A small sound classifier, trained from scratch.
Model: 1.39M parameters, activation mish, rnn gru.
Training: muon at rate 0.016, 2100 steps, batches of 64, held-out accuracy 99%.
Data: trained on synthesized solo parts of chorales (CocoChorales), 39062 training examples, 3.4 epochs.
Rows from block 2 of a small sound classifier, named by matrix and row number. Each number is 500 + 40 x the weight over its row's rms, rounded and kept within 0 to 999. All counts start at 0. Numbers have three digits each.
After each channel's rows are labels from the 100 clips, of 14976, where the channel reaches its highest value: "lies over" is the class under the peak. Only what is clearly more common there than usual is listed. The data: synthesized solo parts of chorales (CocoChorales).
# conv: width-5 conv (model.blocks.2.conv.weight, 112x112x5, each kernel summed), inputs 0-111

conv.9:506516503493483453503496543522491508508475502496517513497497501533487462522502519572530480481493489507444507506514493501511504491427490508476531447507509488504455490292619482527477468614451477501513499503494472468497452523586488501511508485505499490496507505501522523529491501488505521497513487558469478503491588524497697459494503517504
lies over: F4; D#4

conv.97:499529520486444485425498764517537530477485532524503485543502548530529422519504498496491501499578367459523500475485499502494483505484516488485517501501488500447452509564490488501547491500480490510504486560508482513493499480484508492504454471490517504410501497501477499544444508502492524533504503507534501496488497614510483475481486526515
lies over: D3; C4

conv.42:534467606522513461499489562527488672492484496488501495538475512561494504498489484489490503484547501512491462502501480538516487501503495485489555522507489502477509492502510505471498500509492544497529506746476491482467484370511493585477517510504465504517504490479488507543502424484533480497521489525487499491501475557482531489485511496498
lies over: D3; C4

conv.82:508499505518487499492492490497518495514493500502550498501551498507492503486484501504490503493512512497508488560497549494544525533540607502498510497494491499540481502491502483491492490484517487504494520518493542529492513510494500510508500548493493504516494497481506531515497498526512860481495496498511496523494510492428498494494502489504
lies over: E3

conv.94:455504441522598454491534503556473500502490467483511475456458523507495482538458467534488456500495474507484504523472516494457491566521529452504540466444499478495453528478695488595471521550448494523508491503510514455505493468550569529496494532506526522535536488508531517539404442588479525509523485597494511474489512486496584501525511444546
lies over: D#4; F4

conv.0:511483492466469515517519551520523512555561480453471495608480494540537583484498448551454558528480492475485524503500508477488520511485459495531548468553485512502494465596591447522537532556521485439503530595506412537429505472513495518524414430475511484469528430509471496577494493501459513505442497484375474478519514537496436501458498481491
lies over: D3; C4

conv.66:490500450494507623469510474498484479510492524469484475519555504490429445432496518579418566505491507612511514448420572523515503492519491492488494502476479484493413531476466502505522569408537465523486460497528542517480520500482479487478511497496467551490421450467484494502588496533502486492500480489483546544524496486557515487529463607611
lies over: E4

conv.15:116507492510502513497528506487506534508500500498508484505480514516495512495501513495524543485496503501494507500516503416495500505498503498504501514497503491491491510522492499500520498498492502433492502498478506494512530500480492496499502489452485547482507505488500487500499534502505520495498536504499505502488494514505499494489496495494
lies over: A4

conv.85:498531509511500444496498498478520541553467502498473506508493495504513501507538501502512599455516489491517324499487589482469484487402468523496499560492550536493476401521525572500506520517484498502492497487555501470521509562482520512501497496538487491508473499518488515488504497522664456508497392511447478485494495522601489504494533421481
lies over: A3

conv.64:520492460449545506535490482503493499476491492492507465509499497478478493491582497493488509521550499378512525503482506431516509573491508485560498499557513516497479491509501545500449537478504505487611480496535571494517509524478487492504482471521546504501505494506533466483507464494481489511469782500549488484513501494479521477522473492467
lies over: F3

conv.87:481456517507522541521477539520518533524497496485478501551481548516560509498501487510477485517519476541504482483497508387512484533445491495504487497501511500466507496508493499479435470546490481607516502512491508427513461463497460486528535498554465488519381514500505522495485469473503500491520477484498465477671499666573510621513539480496
lies over: G#5

conv.98:489497520493520477502517561505503505514510468513486498491502529479461526502635484483448431499483473488499592493517489473475558479490578600488540550501508499481500494471512504505444491497538477466544532563493493464474266480496419572478527465466445497490517490513503514497498497520509494492482609497516491508487496521494474495500500499497
lies over: A#5; F3

conv.80:479512499479518591456511493487487497506553530526488496455576491523504464481499531503511486507448344653427499500512523475495497501465506488511492510538486473601488484500491549481489554523464491488517483461502501510506479539509488479535502468497529527509497500483519462506543494496496481554498472475476721467503495498509504494505501535544
lies over: E4

conv.58:508512523500521705488483528492515455496509463500555539468559487533487486418482485503513480473497487610528512485503494503529505497595500473467520513491532483545567482510515570500483515480482481487495517476519481484492452498514507484481495463409512575506486511512476463502530517489496482520473519480505597488507451465507501520481523563660
lies over: E4

conv.78:515487500536458486515482507486471493526482494501601513579502511513461505509478469512486504496498513479520532531497698481509499550696605515492497486507483496523510488506499497483489491487516571513506518490492540509503475595483503505502483537499490480504488463491485511478490502611505630497509499499512506547497506493481490494479490501476
lies over: D3

conv.74:497499503502505504491489587522485769488497506508506499503502513514500509497478490504495503500505505505492499497499505530497499500494500504498511497519502490466491491505507480478499497500483483498509507480483514521500501572505498499499501485475508504507506498507505568538475494513491491499494507511494496510483490776498493493507507483499
lies over: D3; C4

conv.61:499519494466496473475508498489505500523491520484529484479490526520469523493615489493503511450491495490500753523502535514489459504501501533509487496485508475474501522451507497519461512501518573527549497516506505513496495467491516517506481504477471467483478505503564592484503515495463496474495711489522498518511491497536508495504472466506
lies over: F3

conv.46:461533477452444475418547507480505523509515506524517517496478504577463518513480516527517494501488497470506494480648451471437499496509499452536490494370510469511514538544568470584511485614453501599515498521498502494500480554523428499549493338525497481503488505498519479577514530492517497486500476481495466470501498514496514494505529542484
lies over: D#4; F4

conv.93:530483497522470498482500502519533503505484511604542485520470511483516656505488488540478625449455513495516493490493473485489510499510515488492512431491503507471501518627529487498494484500530376512492543447498522497525463502485511499509495485544485418472543523526307518542495529478540530486515514496468505521522499493528498542469508486492
lies over: C4; F4

conv.26:472531536538468495497503500504495523724501510484539498397476498507490531475472509511513560490522514542485497501531512510489501487508496485522505633494507486515493488308476499518498500517516508495495489505537493487504405492542470448509490492537457486470505521494516562496482478493584490513485447480510511513500515512532464488468510497503
lies over: A3

conv.53:502497514490477553502504492497500498489497528522417484487678430520513501469492495503492498482503502576520526506501471481556496491488479511499456500497495479648525495491503541488505531417472490519513548528511508496529496478519498455506499487469505584507517505505481540559521540498512494511522514490477503490496504488451458479509502513724
lies over: E4

conv.75:489495497470491477506508493491504498517496505503494515497508509493496496503798503503485494501500469488499566502499510460499510496504502595495499485511497515494498517499499483481506516505497510503504502532497504478499512447497497487506502479504476491496510497499520507508501503501524495506496730505457500505486506500530505495501432537497
lies over: F3

conv.102:499482504525462507496502490502495495542500517531479493498485501484504499505726498501505529497491497492529785489492604509489493496506500564501500499485508485492494493496496501502491500495588488511483513522505494509533502481489489531493499488503506511497503501488510519502493497494482477504522572531540497496495502491502500488503496491495
lies over: F3

conv.44:506503479497494439482475492477478484478497488494491478513506507503494481509680528495507471497513494498472630489500561510509499495510524531501471450496537592447490488495502526497496503511612589483511517486497488477507476511486512648508487471533493472537480558591502495479469489505507537501516593496456511638485494497512486501475499489510
lies over: F3

conv.59:508469493489468494710510483516496485551510474491488499512495525472499508491485515497486511514498517507483505487485601509479517549492480446575450493508593473440492526457520535508430556490491511486517505490534507481451466504498498501504490490526522504414567489498475497587501491491679460488505508513496516492538493514580523471545495488491
lies over: A3

conv.50:490525532490481517507497530476516544367498472515495489530522557512492473538513419512470476538479498455496495483492509492528467525525373509404510607486513490490554468474497521608475507542476484474516442575503499509498494511447476508538524468491491476478494482464518518574487478516513499482480466630466495541475534593491483530503574486588
lies over: C4; D3

conv.67:475446484488504510515503471459507485476475553481486705503506476514476517474509511499535512473496476500506524487569514527550483496493468497462420506528497518587489492411504474514498501513498500504497508524481515535476540473486514643496505441503517510601496580543513492510494553476478515639493539504475503501502501460498497423497484458494
lies over: B4

conv.63:491500444479506504511515496498497505519484509504476497495497463505494505503814496499510486519507493489510663497511496501505506547494493561449487394491503507514479483494498482497488519500520499516501508494481498503469540487502514485504528499497480517530499492483498498495501499517442489502489601487498522502489505503508484508528484504492
lies over: F3; A#5

conv.51:491502513595503506507486477484499520482479504494560496454504512498480498471487506494526502454489490515517506545496540532505504554632574505473542496479485498546487483491509495489535495508497519512528486506481537498482493519501477490676451548512495495508495474460484506507483510555540753495511480502486490563507464487482499499493503489488
lies over: D3; E3

conv.28:513494497616501503503497496499501501576476495483471496388501490490500509452541500496485515499469512500524517491502585513524506507506483498495494494511505489532485480495506507498490498506444520483495494481506484458505499533500502508500497507508490494500498508497504552464497505499782524499415488498504526513498491497665487510490500507486
lies over: A3

conv.31:496491490539490494492500486450495494519506496496493462490481497482456484536490501567510507501503503502507489460495492452484496495503515511506521476484529491500498499477689488691493500591522497460508506513504397492487486494640499502506498474509493519519535480498483496490504498482477494510505504528506493505507578495506634391484493523508
lies over: F4; D#4

conv.23:529484523516472482584539475498499508502506444492561502509496584509495546457483486504492444498601465488464459528502549482495497499539680500533513500466489509562501506467506479469514515493554616485492496488468527575503516501495507589492480518515494472513575507472485538495470504564536597453511510463471505611463433496488482518501505460501
lies over: D3

conv.19:504500503434500491488496505501494484497492495498506494475493511471496499491646498492502488503506502494505589518508443476515514515501506609508499497485503501502486496494499472496499511499510547506500498515502502502503518480491506506498491495502468483497504491486520499520520496507491496499488836512512496497493505494560509483496482479502
lies over: F3; A#5

conv.62:459584490533562513473528466487521488522551496486514492508499488432506508389582525531500524539502508459509597505514521519489526467539516532478490551516481522504385492546388515460478486482526525573501572471505536493527519508561479380516504564500485447446481552535513559474481496566504528478456517499538467502490453520479439519501570451528
lies over: A#5; G3

conv.83:503464494514473734498513508505512491494510506520521441463586537525502534465490475504499482500498487566505487512504506522513466470488500506500489483502481444511477522509482508487502503472477489494534507507506487525494512488510491446509490475490438536495487455495482516503555497503501505516502477491503705492476488519574499471503494545635
lies over: E4

conv.40:526504485508509488535442498510498559580489525500483510515465454517525481474464474489494526503458462455503494497494465502548507497486485487498522492544469640461491444489511496478490500526480526509510503518583529494479468487513517672493475489545455473601511513561533512428507500504453480659464424479487487514540508509505507494534455499417
lies over: B4; A#4