Rows from block 2 of a small sound classifier, named by matrix and row number. Each number is 500 + 50 x the weight over its row's rms, rounded and kept within 0 to 999. All counts start at 0. Numbers have three digits each.
After each channel's rows are labels from the 100 clips, of 14976, where the channel reaches its highest value: "strongest on" is what is common among them; "loudest band" is the band of the loudest frequency at the time of the peak. Only what is clearly more common there than usual is listed. The data: synthesized solo parts of chorales (CocoChorales).
# conv: width-5 conv (model.blocks.2.conv.weight, 112x112x5, each kernel summed), inputs 0-111

conv.106:581489462501511531497461463483489509488440498504510505536530510556492504491538493515501444474495492387510560481461499510488463583481469442588498503502805463506519541492512409479520496480479505493503559534547486464557447459492633454564503487518543485519516470492494495664505443482606517449514448536441502491450519508570481485525495494483
strongest on: trumpet; note F5; note G#5; note G5
loudest band: 1000 to 2000 Hz

conv.1:520565554536489474407462522504520506507461450520506448478498561482459505618518528513499538590461543491534528486487520498384427468484511497499462788498516488534499493514472556482516521525493499502518484512557548506539538443463494499503490458506648497557475481462475384499481503464340495504510439498484502506504501545434477506568549522496
strongest on: flute; note A5; note G#5; note G5
loudest band: 500 to 1000 Hz

conv.24:472633542497569489723519487490476469481483516509497549446471472616490538481506560454488501482468576502476582457404510505473494490477504503512472511511475554533486482505490516522509529476491527487301501464547512450502554482353482592483508478496527502568480508559503510527502502525415513492500509491514542631422491442496511574492440500494
strongest on: oboe; note B4; note A#4; note C5
loudest band: 1000 to 2000 Hz

conv.18:497509506486506516529510498497531519506516477474511674496516533486505474505504496510492480454465481491510489511497501511515450506491505510538496516765523562504494499512511462510492517445482512502483516524430507498415625469540514623504512481494497469588503556553524488471433503489451484776494497535504519482529504483492500506472479534482
strongest on: oboe; note B4; note A#4
loudest band: 1000 to 2000 Hz

conv.37:499489496492476498549509468492510487496544512500483495504534491496490566501485509494510553490438508459461493465508524476460509663494489490590506500532529510488468490280511505489526614507554468432544478516590465482541493483499497513502499515490600483495507504496496480500500776500608471512635460503517523500462494496488464495572496497489
strongest on: trumpet; note F5; note G#5; note F#5
loudest band: 1000 to 2000 Hz

conv.21:511579572490475511474593487502504476506499474481496521435470461538574525433501776487659518570563505472509497452705504402508505488534499568475471590493507497476484509472525474537548485538481500408441476443483469517483528480529506483498497503535477492469527525536559484485452518461514512465499513518516488434535504452494473501490492544487
strongest on: horn; note C5; note A#4; note B4
loudest band: 500 to 1000 Hz

conv.107:463486494448445543507474444510510474492432509559534488506617473392492487468369433446486515534462669554535500537509487443530498511512476502521498501530576506614500488460620626536471674525494522459466480491526505487515422548530389520624543502546504520483557437474512539461546541475514499511493493466506508500491582485500507507490534563520
strongest on: clarinet; note F4; note D#4; note C#4
loudest band: 250 to 500 Hz

conv.86:489491469554489488594504482508522489418505505508583496498505507514517548516473457512505501444484517502486435613489808436513491494631561508483478477488481502513502503454500497479501484501569563527498534501520546538461483491516482498532489527498472525576505505433468563480479488603407640506499480504503484642484524508472497482483499465505
strongest on: tuba; note E3; note D3; note G3
loudest band: 250 to 500 Hz

conv.48:508495498523531451493491484566442488499480489521487533519472477499447499508476494848504482495500490467498501491456501485501479501488512508486509482502477483506509504486596487660497505588505494466506476487480488511503522511582535445507559495504505488483513489487476506466478492498501495489516478584478512509513540492502621489498504535707
strongest on: viola; note F4; note D#4; note C#4
loudest band: 250 to 500 Hz

conv.20:477482493595487587469483490497495479486463523518502478353519492495534459457481509527485464483512693648496503492486536506368476529601676480443476477530463504575502484498493516539505512505507539490467501468473573520560475441491504496492497541467467541468531471479450498484544490571544511459529477508321512504495521470488501484463492574598
strongest on: clarinet; note F4; note D#4
loudest band: 250 to 500 Hz

conv.41:475498456558495490497502479499632508585499484483506539509519475475639523537484496504477497523511424499576469507552563428501627477463469518503520498518513421463589543481443466451505514458517487433465449503509525444455514494494532509516722509516492474425500481552506499510530519503573514467481492425475471494547538480515495728449529509488
strongest on: violin; note G#5; note A#5; note G5
loudest band: 500 to 1000 Hz

conv.88:567512497492489536783492489534491520557494498467414515517506484524481455470506515501491598519461447507526512511444490412479497574489501493646528514635628525569388513494499510512478541481515519476519485505524505500466486534487457525484483476529628495490535444517463473511467478476513490510493495454545455493504502495473526496508409468614
strongest on: trumpet; note F5; note G5; note D#5
loudest band: 1000 to 2000 Hz

conv.57:483527453481501536519535496533509539462481723439474496478541503469547481502502524500462535213516495583553532489494519446537493457395435477500501485546511512570517471608536520464507491492480495501507499543460519578511457486488515454516522487508530586496497469489492395438507496492460513472449512465501536489449447512435499513484463571533
strongest on: clarinet; note E4; note F4
loudest band: 250 to 500 Hz

conv.45:497499502478536505500495476412538533499476499488505679466496487538459569487482454538528476466494484483498502503480529536507478481485530494481511456634494617461656486421487448526501530502503458495497528498505509527503614489489495704509450508476458491552480596560492527477485515529498483724488468483503541534524478503501481436507488504480
strongest on: oboe; note B4; note A#4
loudest band: 1000 to 2000 Hz

conv.110:483500506504502503492531505504501494479502499544502510506500500486503496494499513503510510501999512527498502500525495511497497501498498501493488499486502490456497501500493495503572501495495504481563503495490489556503502508497511491513504498533500495507509494496488505473522507510500504505512475496514490501498495488470503495486495492488
strongest on: trombone; note F4; note D#4
loudest band: 1000 to 2000 Hz

conv.29:500509507499529503545504492591488520482489509501490500507481481494444498498486500508486505504449488514508462515384519538490491547529502481518463512521714505483497509513492490472460554465482477503500516520660500502506543488492502460528485470522498504440484497481433513848497521519501493427521597523502489486507476489485494496512509455493
strongest on: trumpet; note F5; note G5; note D#5
loudest band: 1000 to 2000 Hz

conv.17:576502503502488539455530494535466519509486520448570490491583481516542511486508519553512490473459484585475505485513504505492504506490499509479523500504476461557491516513482528501496519523478590497507552490490450501521348457476442531492539482502482711458492539493536497467687493509451479517487708508473605476456540508471493469489484640592
strongest on: clarinet; note E4; note F4; note C#4
loudest band: 250 to 500 Hz

conv.3:500479466508479477418498504525576520504605472469495484506505497509644478460497502507504497548498574498720558485487479512415549496537501437494464481481471503479563543504463552443496477510518484504474514493489511511512471446498539524491658476488510489489505509514436506493535509509465485494443497598480525563682522491504349511503581606471
strongest on: violin; note D#5; note A#5; note F#5
loudest band: 500 to 1000 Hz

conv.81:417514543450497861494485492488507440513479526510516496483590475519497497478510508482517492567632450522503520501500492496577504468512492507485504493489523538552445471496582541567380530487471468443473532512484486511478498487467541486458496511500511568570502495501478486541455493485494485500500518498408557479469504498515472502464500531587
strongest on: clarinet; note E4; note F4
loudest band: 250 to 500 Hz

conv.39:510884498422515494496606495475506518527501504467492495558494491479496478508498658517600489492500480502479498511654474474499520495500542492499499518497432505515470539505490499484547513455492506477410483479510487493543542546485526478504497538482438489504469522507543462493511506507495517502523492471498502500495505511511496510488517471490
strongest on: horn; note C5; note A#4; note B4
loudest band: 500 to 1000 Hz

conv.36:522703499494543504512571484473497496491511533508480488514498489501492521492482879501597409487552473512491502477635490476484507497476494528496503515485482495457507525491500531483620488506468457486494481502523484489498493504513496493519482472487501495496532513489517521509479500485488483497501525506501488461503493484567489546522543489506
strongest on: horn; note C5; note A#4; note B4
loudest band: 500 to 1000 Hz

conv.54:484427498459510511532482486510493499530515525491506495497495501506513500485493494505498497524489498496512495503506509487489490718502472453621480475562500482532510579531490501495493526499496499504654512492699488486668496518503493500495500511546649475503487495518507510486498493493499499496693488497501492502477495474502540507667506486505
strongest on: trumpet; note F5; note D#5; note G5
loudest band: 1000 to 2000 Hz

conv.72:500505625497494505514480499506503512508482504512501499498503523500505484512515494490509499503493558495503505503481500569495502479503498499514518987492489437502509491495492511493501503527442506490510503503497495499505505511499485513509490491509485502498496504535490501507495511516471503474502509504487501487505507500496500525492491497486
strongest on: flute; note G5; note A5; note G#5
loudest band: 500 to 1000 Hz

conv.109:509473499497527527314477513497504476520475506512506490460536444466484515480515491483506456499796485499489511485568507529466509496463475501489487576470518514453479504518487503502717473478474478468517518475502496566554506486502567498570515495538610485499518606511500489492502484477501476523632555497507510511521537483468521494481493489467
strongest on: trombone; note F4; note D#4; note E4
loudest band: 1000 to 2000 Hz

conv.32:443495507518432442438510554493507486502549539683493495509501546489484507519504479503492463482611483497509496479463472553485499476496491503534519509479479477501478370613490484503531513505503500530483478476496546787497492481508634518662493555576497495526547490509459579490516568493453482536504484506492468491502502450484490495492494509491
strongest on: trombone; note F4; note D#4; note D4
loudest band: 1000 to 2000 Hz

conv.99:467510473576531447486478460632481456435516466488390471601510559498490514552486616464498545515511492501530395508536514471502514535536477495516514622501503535423472509502674497526510506556490488492357559424613604471516378493543497508457458475490489489489483455509498411494475520549449590486467526498454513482489522452480564566526485492486
strongest on: viola; note F4; note D#4
loudest band: 250 to 500 Hz

conv.8:484483496474502501493510501471676462500494483520519541467501462535569492531477477522446501482480567485541480412540507495491625306501482478539446739434496475472545481487504494479526505491438490566486532444523497578575468555483505495513510533503482460479475491546505473481579488478491494523533500427504557491646514484495434574506519509505
strongest on: violin; note D#5
loudest band: 500 to 1000 Hz

conv.14:514498502480542667533526480451526498519484541496493311477587500535519488486506480510493443472507495609521469491531501505552506490504534510505534518525500427592459482495535533502493488454487482471496483458487504500485435514495485488538489429481516777551445499532525475500649500515497480505499494496480566519544488476469480543393487566524
strongest on: clarinet; note E4; note F4
loudest band: 250 to 500 Hz

conv.27:448517470525524495493460517577622495507489507496523517497461483442533513549495490475502496481512578467690514547497504501490576469486471447556494485441481474490581541462475502510490472496489496503486500390515529499493521477423459493488783472537490571474529546513509495508500490489537499489508502500508410506561544498537486675503561501504
strongest on: violin; note A#5; note G5; note G#5
loudest band: 500 to 1000 Hz

conv.95:493460473444522520497586486499503463517491509484544502492497553491501521484455500500484511507492544532492517540477535510427503502622600498505489486489471482520510498488503511492499501493508571501515502501496534470489475425504497554517487532475504519497498493484508499490499497700569856502484487515495495639500491454499489536504490470476
strongest on: tuba; note D3; note G3; note A3
loudest band: 250 to 500 Hz

conv.73:493205456468558481501549495562493477491550475543486539527516501471503549549483521476500483470671510465454521541475519427499539520467488493502517589496561658474466469537455468520491583451495486473501487512511495513489507497450521560522389491474486567526482527592516514507532530491478501545499503528520489475557448484407550497494451522466
strongest on: oboe; note A#4; note B4; note F#4
loudest band: 1000 to 2000 Hz

conv.38:529463497483554501488462497459604479489539505503513499491508496510698475504463472465479479511495495514797489499553455505502651490495443512488541437490516504488561490462482505489492469490569472535500484499489508486484467495561490508563670551499515508494502483480486518506472456558490480505482467476519513511510535467495470618504539525454
strongest on: violin; note D#5
loudest band: 500 to 1000 Hz

conv.105:506499651498541447485475505539535536487539474486478473487542471495452468487478483586495477498455579556474461489521524502498533510450477499502538465477534485527514522542569586637467506559484450519477503515493508455461523458616547497532448482413462561537524646515444559475508449494488494537523489519503529491509587456510527502445505748610
strongest on: viola; note F4; note D#4
loudest band: 250 to 500 Hz

conv.2:544476510501507483508447490485495498513502492513571453501496498497478518508483497500493480499529553493526512531505508487487503538528906518487497567492510529510491515514485504527514491489519516488490510538521511495500476503466484469480514521491491513505472497507514495489456488557530734487499507496495493581424476491486497493502509501495
strongest on: tuba; note D3; note G3; note E3
loudest band: 250 to 500 Hz

conv.22:592502454511539495455504483540527551577496558514491577509484507542478492484468498515511495484488434497502438507490456539474479531499487516499526493526538721490490485499529615475518502521547511500486488498515467505331620502503577686490462555482499520543478532720528492494496523496507491555497477501481497513503502473470523485539511444465
strongest on: oboe; note A#4; note B4; note C5
loudest band: 1000 to 2000 Hz

conv.13:515540488475508486476514492486695493514496510483556507496496528484648529529542486487493450548499624498547500504300467464480596502525448500528501485462543494492598489486494511443466447510659425516462512521407521491477483466497505609495586519500479489460525460530521525491471487489525466512493519493348495470509545493489467572477523480496
strongest on: violin; note D#5
loudest band: 500 to 1000 Hz

conv.30:436492436479496507518479501509510502532507506504497499494501493499511509491492496498474488500465489487501490502506593501479472711501502505535493432520516502515500649521494577511502509498502479504571503492601484493595515510511488494455495497502665485497482502486502515519498471496507492501535537504496493496460492485503506512837492489479
strongest on: trumpet; note F5; note E5; note G5
loudest band: 1000 to 2000 Hz

conv.6:473517484489443500485494508492533475504603511653509498497507492493497502494492491497490532515786482496510494494484508473487502496501487513479499497512472492500500498634505504497585476479502496414662486500493503641509503504501603508725512512517544487520502498480507475503489499533499489483519489493498551501508519482492483509493484513502
strongest on: trombone; note F4; note D#4
loudest band: 1000 to 2000 Hz